A small sound classifier, trained from scratch: 9300 steps, 45.7 epochs.
Rows from block 10 of a small sound classifier, named by matrix and row number. Rows with one number belong to one channel. Each number is 128 + 32 x the weight over its row's rms, rounded and kept within 0 to 255. All counts start at 0. Numbers have three digits each. After the name is the row's rms in percent of the matrix's.
After each channel's rows are labels from the 100 clips, of 14976, where the channel reaches its highest value: "top examples" is what is common among them; "loudest band" is the band of the loudest frequency at the time of the peak. Only what is clearly more common there than usual is listed. The data: acted Russian speech (Dusha). In brackets: how many of the 100, against the usual share in percent.
# convs1: first pointwise conv (model.blocks.10.convs.1.weight, 144x144x1), inputs 0-143
# convs3: second pointwise conv (model.blocks.10.convs.3.weight, 144x144x1, transposed), outputs 0-143

convs1.121 100:134166114109120119113120108152096129118109151112123153106127095083124127155157200103114053074160155128151128171125105192081143111166082073116138144126068088061188137184123127157126100136103146140141099128114143130132104149181127156153125192161133153124086179163130094165140127146080087096136109088172124088087126135121084061132142121170098151187166167161081091089084183177103103114204104097129126105172160180156158138135172158143145
convs3.121 091:168141112098067179134116144088150143018129148117061175116179166114183111145132148102101095103198105125184115107150120144130143136157123159075163157134116139151107126174160126131153066179098142114128067145127099157084081148152161212168121127159137113133046131174187105112111118129114163074103165133143076055160178109104167148143102104135083130139144124116171146102163080136125129121127110116156106130127121123126128141113084092143082
top examples: emotion: positive (51 vs 18.5); emotion: angry (40 vs 18.8)
loudest band: 500 to 1000 Hz (37 vs 8.6)

convs1.65 094:095138099122112095117094148161181167139176137168106118192157095128146139122104160115147133149122113091145133108143190177081115121137125106117175128119118101097135127090090094156132085111104125152146183096168148157165106162126115148205124131108136158131114171172093117219083223059118124117080164148125109135144096131121153123093134196144057184107115106117113092179101145084098142110143165135104099131176065176096129094159125103201132
convs3.65 095:150084112096095118111128103124087098155141104126153137099097131187141148163129111083125117117118081138105109152066181074164131103135170162112136104112142102162113128185094091131051100106121174106115147176184111160119142125098141142158083115126114198073110097067111052159131083098113127191133092165077097124143095079147174134140105107124054144134155183087138103085114099156070127145114124139135108092064131076117084092149172186124128
top examples: emotion: positive (62 vs 18.5)
loudest band: 250 to 500 Hz (47 vs 22.2)

convs1.32 099:144101183058100093117145163143141170116115127110224102152169095067104157118164111128148054151102148112119114164055080098119090107119134163105129110128117104154175114116148096098133143132157165177153143106139100165107124112102154170133096141125112162146103088136075200090173133158109129119177206084092103184178129167079112157119137152125094132176124121093083140098125108109093170118147106134116127145147192117160163049087121128087128
convs3.32 110:136076136172142183127096128099155143122115158168146108141118056113048124082145106146090119169093082139137099179070105126084125134134141177023116118092138136182196108140120167151123114112131120161118078113145121096115124097134102107136124080147132090130101069158116156165159149077113124165135107078113132137123119100126065153109118186135085116146143161152092163174139107148156128089107148116078155078070138179155199072154115110109178
top examples: emotion: angry (52 vs 18.8)
loudest band: 500 to 1000 Hz (33 vs 8.6)

convs1.38 105:140147114095154101126092099096090182143165144091136147155143168138136149150141094054141139148125151193082160152142132134087111123105147137122071107065073130093136128187178111164101147089181159068078205102094068063105107191171133090067162091127103078138107092107111116157079131144104124096144085139133107109144131094105117156121138111138123113143188130159166177060096116140121189119138162120123101138167168124119121176088151126145173
convs3.38 114:123149118141128100069167127093130178078125102160080105085138114128212125157166158122122145129092151147121105136088117164136042118100083184171126091148138169177123085149105150123151077156167096058126158135140137114151132076076148111123148166155123081097090109092106100110109111072156139120171134118078112099117110154128142113089152175053144178075069095116126118149150141129090151165105114082138145106155115048167120105111128153085061
top examples: emotion: angry (51 vs 18.8)
loudest band: 500 to 1000 Hz (45 vs 8.6)

convs1.66 103:128115166077092074079096096126115142121143089089131118119144113125115164158035089120133145124169169085116151132120099139121099142154187123082106113144134116132166160151104151149140117173096130181157094125092116089121114068162095126114181150189165233072138088135156164168099080123106112134148117103147139107118120121115117085112166125058140129100172093147165125115100144098168156114190114133164093130128167153109135112228059094166138
convs3.66 101:148104102114157159179101131133136108103089162107123109097105133117136099126132080092165124177145095174156122087180148124125082000152136098128117125112139080127094131130126091140078090093118142114147169088109126086085131088088128151099118112048141078156143129132130140137135143172135100141148224065112159102075093140119148184134126153135145165142100098111147102097116144160095207150205115126113113115100086104093104129129071129186087
top examples: emotion: angry (47 vs 18.8)
loudest band: 500 to 1000 Hz (32 vs 8.6)

convs1.34 093:104171113136150178055152183161147097113139098134122075162169060105143139140155126151147093137131117097151149089130169124148096115103146218087163151100178093160113126136146071123090172130176126171132152125183139112107162099163070087076182115168090080118114157100191110033129122111159147111138116092125161122099137160146079122097112126160083156088107151161120096135143142170149137132154143105161169147145139184116198110154118085161112
convs3.34 083:157135177171118094142080142124170109140146146140175153178112083086177154136101141130138161093176126116133111136137119115110107022123080127106096130137216118085124150151185172145145092093155132176152105120121168099108137144111193110120132149107183139086132128138120092132134078146070152175155110140120052114091147107150071172125195096144117140128139092131173107146121139079070067134166111054135141107138113143130147159181092153074110
top examples: emotion: positive (52 vs 18.5)
loudest band: 250 to 500 Hz (45 vs 22.2); 500 to 1000 Hz (26 vs 8.6)

convs1.101 098:106154155116157107146110134143136108140138131143134093111145165091138108183049170066139133152161121080162098141175221131149121175072133162115112071119118090196103114151083158123145081144100193095110074164111135132102077091145152161203164169174091168134133126126143204056111117143142148116087134083149145125128098072102145154115096116071136153138158160109128090079112130124144121091126144128131101128207140119090097110167140122144093
convs3.101 101:121103109156176147143110149101149087178109119114084147088167174110151100159154122117125158154127086150144099147137115111118169164085140115203070128139148072158217117157137136165178076119115108148151176133089058149183146159056137168158126165091119160076133182150121129089097109118205102128112131047122136138085102123135116132132114092163132133105135108140102067071054107098154113127086151112153162128087125134144145177118107161180115
top examples: emotion: angry (49 vs 18.8)
loudest band: 500 to 1000 Hz (36 vs 8.6)

convs1.114 092:097168089146155242121102074133194118151187128054074082154125127114161093104196115134125094110065177100105109188172152102121144191137143112091147166196102120114145126113117150170114147151130157164114155090156105188091120148177140082122108132111070136135062129162110146098148139085128122099105196089149159175117097125098097146128105138174169107154124164119142159113147123171145106144131096116072117104107127130157131147117098104146121
convs3.114 094:095128092105092028128115094135129120070106127171109066181124093074179161133150156132120125147102142121181146142171105102150121054148142098113095091160106163146113130098148075101114156090102150106137204061137105192053180161119142152123107132126117188089131108097124108111136149149127147074173169107125144137184115092121165070116142183134159118103113156176147157163119109108122083113144183121098128083100096138129135118143161179093161
top examples: emotion: positive (48 vs 18.5)
loudest band: 250 to 500 Hz (46 vs 22.2)

convs1.51 099:122204109125123129164124084165101134115190160078157141163185110111146174142159124129085121129141116116087157154095110082043093159099099082099051143132126063108103145149143069122162120109147125096075104164103090139088084141097074095117167176109123179123125111099125139126118187097186094071117111121113131160068132135077139066163141127152124167120139141194127089111151151123106189148110127109173118115198110149152147098112140146143167
convs3.51 090:172095119154169163130133106118148104137127103112109124143163086105114124128114102155124171157163175166149147096125132124128156118049111164151109170115167117159115114077168128198192110132098074105158111105138098164130180085103166166180154098072098147181160172168022118159151162153152139094145078168131099102136134213156122163142123108177148150108166148163149115138151127121129144117153121117088176139164207156176139158115150078135175
top examples: emotion: positive (56 vs 18.5); emotion: angry (39 vs 18.8)
loudest band: 500 to 1000 Hz (29 vs 8.6)

convs1.53 103:105102154098132120141122114057105110177126174112091135160124150130118115093211135120149099131143127164155085195129163130163086123145088141170112075200117137092169122091080111156135127201124081107091116155125122092111117129069090155133120162104137106126109129090146094142065169159142172092171134142097115195156096073181107150130109168071190124114133089127157110122141156123116161097122103153178153080106109163089134104158166103039154
convs3.53 110:129080134107151128128124198049124126146116150143161107114138144091123192087071150158096184151111092095125175201107073143158112121104096072116095162120135155103182195147070110153142138133103064137108166111112114100128161141088079113110151135163153106115144135077135117106126077123150151206163138088158094139195149123171057149109128187152118097079163149154098120123153141128150110122074137116113118096114170159119113080114179182096129
top examples: emotion: angry (60 vs 18.8)
loudest band: 500 to 1000 Hz (36 vs 8.6)

convs1.102 107:124154113098123153077119095105143149098105191119182183138154173137143138110133155151123197130214070176113133126068151152114124130123170148113080116116103048132153150119098149070154118115105120145127113134130063091166080132097105150091148153161108178154141148095108115147147127126147145130130135174128108065126100158159186165086101125098077149162116122151076157118147128160040103204125172128054127176164125145153105142113177136088120
convs3.102 107:049127089152078204132126118136138143090149130166197141108152179103102112106139139157132118087153143130131108118107115119133106129141156038139124161149123083154184107146092155172160113132134128198114126154106192123094146165109095129136134132162118139097167121131194135095151123119138131110110105082154103042129158095138123089178090136139131123091095188192104203147044125149093169128134142139140154218123125116130143153112173088099091
top examples: emotion: positive (47 vs 18.5); emotion: angry (41 vs 18.8)
loudest band: 500 to 1000 Hz (39 vs 8.6)

convs1.100 102:117182119225155180148162119119122123119137140107117097090123136157143142137106114121098143141164113135103108158138134170098047074140111089129108125186104115167194139130139101088154132116106127150083095149095115142163151116148149139050155095109097145144084143151173136080124040145144147164130170115147155113077155114086045164117111146188173179111126122127144151140181157074079117150061134121134115135044128128182107118146177121105151
convs3.100 098:145117141122150138090129155111099136129125117166143089165117103142144160180155175104109180144108082141163089122061082120096103113093125139115125097069107144161146162088115162136097088182160101122131138097121094136137179112152155187106110144213173116166154097147178159135153143153131112073080068074098171154146104141104096094073118080148137169170083174169122099132127165105123122103139098168184181148147113120160116137227069159133098
top examples: emotion: angry (48 vs 18.8)
loudest band: 500 to 1000 Hz (34 vs 8.6)

convs1.77 109:165147064066118154140164145134116153124188121113162097123187093147120129141166114119111106153110107171167174110173180181119128141099093132088150107101179093148101086159096134059124106143123177123170119171114146173165181174141160114207127098126161108158098094172116093132101130154081165099134113109132130124138135169062222118152126176140140162115076112112114084142129149112120117112109087085173093166185137139100106124095049097133107
convs3.77 088:079082170147118100151144128199140149189104096146114147100155168152156158106132112155125143165154199142124147168169135148147102099084137138121174058150132144090136092132114121135134148141136145127110058181153141103157167125109164094151161127120153105187114160085119146185189159119145098149134190107148089119059146152144217141178127147109141151060039106178125091137189122170110128118171150086122084119146126138128149095152089164128132
top examples: emotion: positive (56 vs 18.5)
loudest band: 500 to 1000 Hz (35 vs 8.6)

convs1.41 096:075065132095147096155073195184160134116142108098109120149107132087097156170167158163126148149117133119085127077185135095181127119167141175159141117135115120175161097083102161096109165160129159110151178072102074104154073113145103101124173143136114168153155104176127111155072176161085153110149150132140146082147167112137113158091144098085099055116073125185137118123134122161182177093109131163146107161129105115120162124202077120075137
convs3.41 103:160125140181119114101153112045128059115143110057126114149100084128108123137101106134096104116101165158124136140121148106112143089115119175113119154127129118180156191114122132089124113087109100099081149134158124034144123132113141151087030095137203135134128099129143107119174144133153087087145143096124117151129170093118080069077172116136086195120127188115124177175070142141158174140084133183129130130105117122135087169091172130156190
top examples: emotion: angry (53 vs 18.8)
loudest band: 250 to 500 Hz (46 vs 22.2); 500 to 1000 Hz (36 vs 8.6)

convs1.23 093:102134180198123128198170160145092098165081097150141155074012114179149131108151115115125092071093138107168108091174093142150100180121140173120195126132094113096118118156126106124097132093149102106072187118161118109153137108114127122151147098140182121164124125106094128125187120158109129106154098120118102114115127125127121151086117186096141122111167069087065092150091190105092101174142112083135151147081121189117154172163159141110110
convs3.23 094:153162175162082148061153129115152137155165152170062111138129112163130083209077170190157081143139134103157150135131135207156146108134156146155112123107078132141106135129126147137147086102106104132106134139088104144118073134108215179126080122137152186177132118114138101170127120151125147133103130136158133114121119152155143103211097124122173172172140204144073148118175138117065097133156038166170161091143099082135140128130111104134127
top examples: emotion: positive (57 vs 18.5)
loudest band: 500 to 1000 Hz (32 vs 8.6)

convs1.89 096:123113081088119122130074118088123105063160115043124109168051163108141107117137136174129180103117106095105164179112111111129201084090071155164154107076133126157142125097156149168100155183203141152170163213092132140151122091087122110143152126100163131186129089116122167172088094171139139138093128130121138112118086142090108109157118178144103107126160145143104128164157097107095204091133154109083115134102139135124110136178142127052130
convs3.89 109:164114089082125128167112146142158134097166114175114147172089153109076126160116137160143156159126046107139091124137129117164079133088120126063103073108113145138169181096094148101106128159166106084097111178140102179137143165177090049166140102195146095097188094083179189159110110169134136213083097136139114118129149112169138144138136124163148138096089155109135154057119143133069142143136119189114141145117112142071116157077148131118129
top examples: emotion: angry (52 vs 18.8)
loudest band: 500 to 1000 Hz (54 vs 8.6)

convs1.105 102:156192142102130179134127118130109155132121136071136126119195111119107127137148173122145179030184138157132103124160074137062142132130099156075068144095199156108155145116082122101110110104059157147163169159169090125108156129162094159119054119065167140100175147152073128105097126115146146117124089112172106104101138132118113095074153144105168094132175133098070157108185131184125128121090115126084116124096173133126174095087151101144108
convs3.105 106:122109136147148159112123057093179091140124066137133156134078116122118136129103164103113103176163122125135188099081100103107123080057129171173109171161099158174067084140114158146141100110139139097138100144155162154115106137204168101142115102115143124164181121145112066131123130182050112128123111141097206181108122073107095160126147084181089110141136147084159132104138164075108096132161121165161137193170126178135112177144143113172099
top examples: emotion: angry (50 vs 18.8)
loudest band: 500 to 1000 Hz (31 vs 8.6)

convs1.98 099:155102138153100170114058111101069128123079124125145146135145171143115134100137183109132127138158138199149139101154157157162170131088162131110112103153212112088155100058137113113167153108187111163054099077132114128181185135068151123116144150185117174134168098057151092139076111094095128148173146107142114086135108155109170108168169129125137135090095128150115099078133106111105129067081125179092098145081123134167127125160185146171114
convs3.98 107:168175151109133148135135092179065115166124155073116091160088147140130133114120085153156112112166124130103130150148191123142151144179028156103137148176144090134128136082093155131123153136130075082133101122117133121155105099140160095149121088085070119177164129092142125116163121119148136134122119115082096135139107129177180137130162185148124159120141077161100167119255129135118134101161127190210114116116054193159113147127141134124148
top examples: emotion: angry (63 vs 18.8)
loudest band: 4000 to 8000 Hz (26 vs 8.2)

convs1.132 103:192041154157164141120111138118153125130114177110171134126149111183164184164064155154104138184122104194123126106117131160164138137125176094120119112032076170122178096184159165125165152108157072129166146092131124099134113082147120165072142119138131086132131136092154150099137197099105129115117161138085151116111124090139121114110088133147127147092150077129120181159099084090163137194165131145115202135169145136149110080133181152118157
convs3.132 094:138145113134134088134137126121166099150142120109152083097107098049090174109138178067128176134139149160057076118061143171162100126067102111119120147097140159178135167105083103167095038122143114065075081081157123072121116139080131110053143076145149120171143124129136122137136109133142070134124144138107120140157138080074205160084067110132127149117122101175136088058151144136140119140114136122130147147164113089101149126100147086097128
top examples: emotion: angry (52 vs 18.8)
loudest band: 500 to 1000 Hz (46 vs 8.6)

convs1.30 107:152167117122201168058113088148095100075085167142082124122129149145118116121078122164169112141120139134134138139150123115126139113156155132090158138163041148158148166146113176137079126120148135140117169109044081094173173138108120108189108104124139147163152179117125103228134098098107144106117156090167162103135176133129147113135158158127162137142137126124103144083057157143199168107048150110094178117109148126140196113155133123077161
convs3.30 100:164165104135207131153118116153095167130103055150087177099076077111097158153088096119132081146169132147097132125085149142126179126186170143090164120106162109133212146182151151142159128122142141149180137137152145159111158059098143150165098070130141155210184165132120119106133161120118164170102132127143124211126109157123136121101088112136173116142150122141105119091177136177185169132146114075096134093095090141098169129167147120178147
top examples: emotion: positive (42 vs 18.5); emotion: angry (39 vs 18.8)
loudest band: 250 to 500 Hz (47 vs 22.2); 500 to 1000 Hz (26 vs 8.6)

convs1.59 105:143145107094102122078097145096113131153112175195147119163180147149098137166103121100166119072154088132107115145142139121050069143101182110128094182144140161096141108140081133062166105159111147142161108144119144101104131122101183105214115156078134130173120078148142110088142131136196125202126163093107170114107108166160138165125146136123107133101163118130112099052114119178146088089067099100129190052137129128136189129161134145164118
convs3.59 105:070166148183109140112106148111154198105127148115128120166181074090157149068173143125100184106172100135033125108145086092102053132118195109149163075176143107163123143142138076082136145190160105152122107110134142177143146167124078140122157171136108138121157127117139104121122117128134093220100158108153074128084108168089117159150122179181091112139106112173096130136129163085140108082143100100165121127132164114158139152108147072117112
top examples: emotion: angry (45 vs 18.8); emotion: positive (41 vs 18.5)
loudest band: 500 to 1000 Hz (36 vs 8.6)

convs1.135 098:147154168152107131143141119168111129146144062063175100123105159095152089101109149171107176186096092124151116151213102165182211151090186082131168125129177124140130136155105103177169201124131131125129142160105109102147113133141103147142113125136114135132104196091138148153121053075101161095149081130181131143094144117080188157114133163107114130150148077103173094093102124085151152149119127111142106100135154128151124128179111145030150
convs3.135 091:178106086120068165150143122179083116140067110139084094145078129117096168145080108142109111061105177126122141169147114095108132102134133100161172118145143150172062129096101099104122161130113156102110105121074077122091059148168124100085143155124146144149130141126197127136171098117149062114131097151098154115103102147090143108111047101140126105152106096140131206161132162125117082083104087130117211087069099066150132149143148113152079
top examples: emotion: positive (44 vs 18.5)
loudest band: 500 to 1000 Hz (30 vs 8.6)

convs1.10 108:135150091177190133064165060106102087136145141131118124188058108055125162124155114124142131078119097160199095138140116106148114175136135150129117124108062136161130178098130132139039137146154129133133155136153121102162075091099111114126128141082082134137108168104103135150148123120177118137122124217157065159106132151104129170150152110106148129101056097115064130139124140103086119074141054101200121154112116160125159102109090088125149
convs3.10 114:118104119146103161063187161074160180118183063114083141144141122176106082113161138148136097162165148089129135079123155062098055085117044173143150075113119158092157146099172128128094115103102075118097121080197120126129141069134114103168097140133138133128097108148119113128137126122103148107194158144159126139154118098169084164128196107110172117116184126132132062176154119138143158149103119091141139158129124094146191077120148119124178
top examples: emotion: angry (58 vs 18.8)
loudest band: 500 to 1000 Hz (29 vs 8.6)

convs1.133 115:127176157092169162118190122126054120097126110153080146138157176133140133109094141171108130145151149221135114063107142169136125112183130110096109156106145099096106141112121116140120164108092131152136103090122163169199123165160131154141092189136161111113119106128145192094164145111087094095055171115088165104169149063125174164139149116111117134131085134117155155122072101121146087141098153122132092160114135164125179142153110034174200
convs3.133 098:117129115128146118126113110191155097106127154107122067094057127139112095107110136112143156117081148160145198155085089089114123176107085046130158112135148160112133077116125109101088076144102173081054170140079056128193135196136163040114104127145129140123157093100163158128112124124123115165169156122164126127135130159085106078115119194117177184129111119093161132055093120073091126159113140132118118153114132176103110157122118148090144
top examples: emotion: angry (41 vs 18.8); emotion: positive (38 vs 18.5)
loudest band: 500 to 1000 Hz (28 vs 8.6)

convs1.128 107:134110148101147156114035069147156145170101134115099041127089162109185100140153065134161142136111116130164135126104165164079112195192055130126144085107162131110074148139116159170167088152150121101148102126099158126127063186143157123096170144137109153139126076126087156157120087099115149076147112143104135158121118111108134124094126148131125116189114109128064159118124100157131150084215093142092158113071195121111153117091165131117160
convs3.128 116:086107171111116171051069116104124149150152198101115158118134142172067131047131064117201110150131111105137114113062087086112117178112127142134121129151143111142115099116005111110161127143078089172155127156156149130147133136101127170140180176107159105097108139084131118115168117130151111136114074155186121155120158137092123096106120139112095117143115153097108112148092079121154108123138200151121130117131158105124081178055135092170157
top examples: emotion: angry (51 vs 18.8); emotion: positive (42 vs 18.5)
loudest band: 500 to 1000 Hz (52 vs 8.6)

convs1.123 100:101133138116123154094163101132145173134087120180167098136212151111123114130140146139174180099090140109160107110157100188153152123098166127140181124141172147080064101107134126064018146131101134165138129156084108145092131169138111195162153117153118070113090110148080094119120083120151123124171121131094091112183044129164119143163170089196134105083157113129128126133195150124125154136103186153158141165132138154105191113119150138107121
convs3.123 101:145159168120097105136084109152107155099075123087148175137129148053084122079136056129143147167178092111114162121201121147204164150109182130198095106131161113069138133161130080127151131074058158115114144164144164203097132072118197145134100125103088106135135152085090139114110056108166174087130144091114131122105101120108117115147114147111148163190154114108152153135135106153134161150120114135097130097096095189164124117125121138165081
top examples: emotion: angry (47 vs 18.8); emotion: positive (46 vs 18.5)
loudest band: 500 to 1000 Hz (26 vs 8.6)

convs1.85 098:093071153146154153103138092141170172096082172065129128105121150102086162202121097139153082098125138181166170113067144080100172164157141107126056116060126068162130142136125163104091150119104138175102144141107099174123072146154154093167093161094176137120202198093100126058130164136111110164122162105151129129114114136100157161084119134148128119148107125093168169107164171126179130102170178115146107139125112113139125113124071175139146
convs3.85 095:112090112100109153209088123162161140144116046096140135109152119110106108128137137167146129063160088150141131119120091090054118120057125152132103108145089092127202162189176148103142137175126117115118096135166136118138130149127153137140127123141074163084118147114108102106135157078140126147121132125140131136159118109185127182074097185140175118150096085129116089086063148075104115070125111169135195100099081105054085199107111090116124
top examples: emotion: angry (57 vs 18.8)
loudest band: 250 to 500 Hz (47 vs 22.2); 500 to 1000 Hz (37 vs 8.6)

convs1.54 119:073132178171151139115160177151145155167114154148178062131077111149154126106128100106066145130132094077174136123101167127114092101160077149153096141079148080118083136110143087093107158192203139124132172063161054100110166174115087148135130072112152068114122135154143153118081144102096122126096165085130110079136139141131156079138116097147122119131118141144136116119129129087150182209155119161102186183084155135101158146099110149097077
convs3.54 101:122099144094178145101191173132165088139164099160096118119148126112101124119093118164115134132146118171122160110168137156106083138075225059097151142091109111167154142154050182120164088196162115111121145174126153099074142129121048078145084098120145101108191092139148123140102161090127146105131149166077145129096160117141127119157144135169128080159133160073131149098119148147116170098178108112118088107106148138155071144065170162096171
top examples: emotion: angry (45 vs 18.8); emotion: positive (44 vs 18.5)
loudest band: 500 to 1000 Hz (41 vs 8.6)

convs1.141 099:160108073137180186145178161108113092054118128147077127135132139172116163181154089162107132131123134156134158162112127112160159149143127171141091112150092141115099104140138127131084183085177122120126137116151156096104119124138116165160178099139133189145137165118145163093129165138166164128160133120099067131117150153055134117075181077170077132133110118128194140092132090100119129153028101151141048109126094151193083130158095080134074
convs3.141 105:141161096137134154165152140116125191119161161138092126139125142104133127109161141077124146124074124148128130111150149095092175207155120069171109065173100135191074163183134134165093183092103144099090118129156152145163115109144147146124120188129124100094144171080152156098111153145124121128156215171123115116153107200095144114077139100091131152137102110151075070176151057107133144139155159120198108163085175143141176079100162138128161
top examples: emotion: angry (47 vs 18.8)
loudest band: 500 to 1000 Hz (34 vs 8.6)

convs1.24 101:150188153162110148154131126125125103143100125140142127124141160134148092136140132118117110159141082158090106114103154126117091113115100171139134165120197104128121182087150144106166184164067123118112108089163093135102208140062109145104107189082105100114123154029103135133101146105131078130080198122144133117116154109139211138066093098142118173138066099135163111177067056155105126167117159105127143087169131125087107167165187104141121
convs3.24 108:117142067068178150117137089143102133161089131175050060098182086118115126193090157105170157092102118098095118135162173145110106125122169142145157099137086105095090127184131131123111104158114108218145136111117093109144109113160077105176158140117132175124141126101131091093154108097058116086092152153128162197101087130147138117149122076150141177158157134143185125103079132163087112122097133127100090110133162119088170072092094162176154
top examples: emotion: positive (50 vs 18.5)
loudest band: 500 to 1000 Hz (25 vs 8.6)

convs1.104 103:081088149141087191131120135121091083149119112139092202153042158124117094168137098139121101196086137160078136175134122087149104117117161120131158148139151126127137126093114088059084187136152126130117127072124131139146127089132171074125126030121115151146135079128097063127163095132160146138099142152196132160116169149118144133191220139135147175122112163163149119092106127161109142075163103124147127108090106138119158113190165133132079
convs3.104 092:138139226084093136115127060119099129126155101132155152128162130123151121161118096087128114103122128132127144100125170163166136140156102076198145081142068139147143115144154172053158162182126125166160101077112116113074149099144123164133104162098137163172110147114106150143167106162101069126123174134136162092113089054151162113144115131094195155142174147127113158068149129077064148144159163145161103154114130058096186094178132129084107
top examples: emotion: positive (44 vs 18.5); emotion: angry (40 vs 18.8)
loudest band: 500 to 1000 Hz (29 vs 8.6)

convs1.6 098:119152121126094090126124149099137091083238160126125114106099105087102116091110141167136083166107108129153116152116139181141078157135190101146161158105126092134113112155139156082177111174132149118100174129113190156097108164077067129092196134115146087130132078114124123165076138093117160132141156093103167191150142085117142181163105134228177130189139120107149084110128152113098153123117180129097149163130080147167107118153110091188131
convs3.6 092:139137135132127128113092110104152107163151075187170083172196167136125082073132149126164076142113121131100179117064119178147135104116094105151170143128156146173112086130108085105126171125103097137098074138165110088069117138205141087154105110136112116145090114108107102123084138105141183180192097130068171086089090107114153127121103143112106142144071164163110099151156156093108205101100111126116170116119136092118108206128144082145063
top examples: emotion: angry (52 vs 18.8)
loudest band: 500 to 1000 Hz (30 vs 8.6)

convs1.96 093:163110145154173127186128123130112110053093129107146133092183088115120111162170134115142149115207109083135125161145144127077186137111109119117147121143144074200091174113137122123214076122122150124138059115104131090154133160115125070107128110168135163117089164071156165182120092107125154132147080144119094190192152114151121111154163091150142156117111129124160171129146081113154149153129149127128154146106162199050167118158128089067080
convs3.96 093:145162143130137169071122154124123145125077169112117200177120085096087132139111133112112134141099120112142119141125176129125080110123159099135115143105107174129130120118140138111137119189089102142052111115120137070072189134085147188141100127108121108176172158119145237121129133101155141084176133082115109197182168159101169111186099102122137121096104125163121086143117222132180114156157138117106082091149057174131121107081122106157109
top examples: emotion: positive (56 vs 18.5)
loudest band: 500 to 1000 Hz (50 vs 8.6)

convs1.5 096:140169139138162104068099167129059123122088155126192100131155124132193136111139090115145175091095082089162124087163138184122116124143176128113109098183155150144110120145161114080124075097127098107121043093114067083086108127122100105129106171136115164115080116191084135123131142131175172121095170152099164055171084124149122164162106129181111084142096107151104127134122136088079109152144131130146106122121154127101220076067126160115132
convs3.5 094:131082120175144184119125161113136090127132101125091122122108138098169136164129157135099119127137145112176116087129135118124150075132160131163091157177104109113094122117131092113086151132098129113170118117139118139238080102057125127198197174170125184072128114112077146129122121107086205115071152141149105128184106145127154144147159118110204134079130157089107162123140130065126137088160074153088170154052065151140095113142150142152137
top examples: emotion: angry (64 vs 18.8)
loudest band: 500 to 1000 Hz (40 vs 8.6)

convs1.80 102:113082146197163078075094091131201157140111118121117159104122071143147135181113167138142144090137122196147186109157118126207171164171153119151044098136067115115097187120161065156182091109105116135079146090204093136152124152167049170107074111151126119151098091100125143144171102126083149094163115145145132108114163117105116140088095108095144109118075131113130108133135103136123120126158145179119170141114110117176127118123123150120080
convs3.80 098:169150196056107150132081149161120099098082172095092160159094167136141138168158129138129135179092130145120089106162163176069135131181082144141168169182142149156146076085159149137143172122142163154187147119111160094115145140145160152083098124128088117111091149147122142133161176106101159059105090124145120123127135151135087082144089105121120135075138125086096151116124128204174139119070145089142184137151125078151142133200089149171199
top examples: emotion: angry (58 vs 18.8)
loudest band: 500 to 1000 Hz (31 vs 8.6)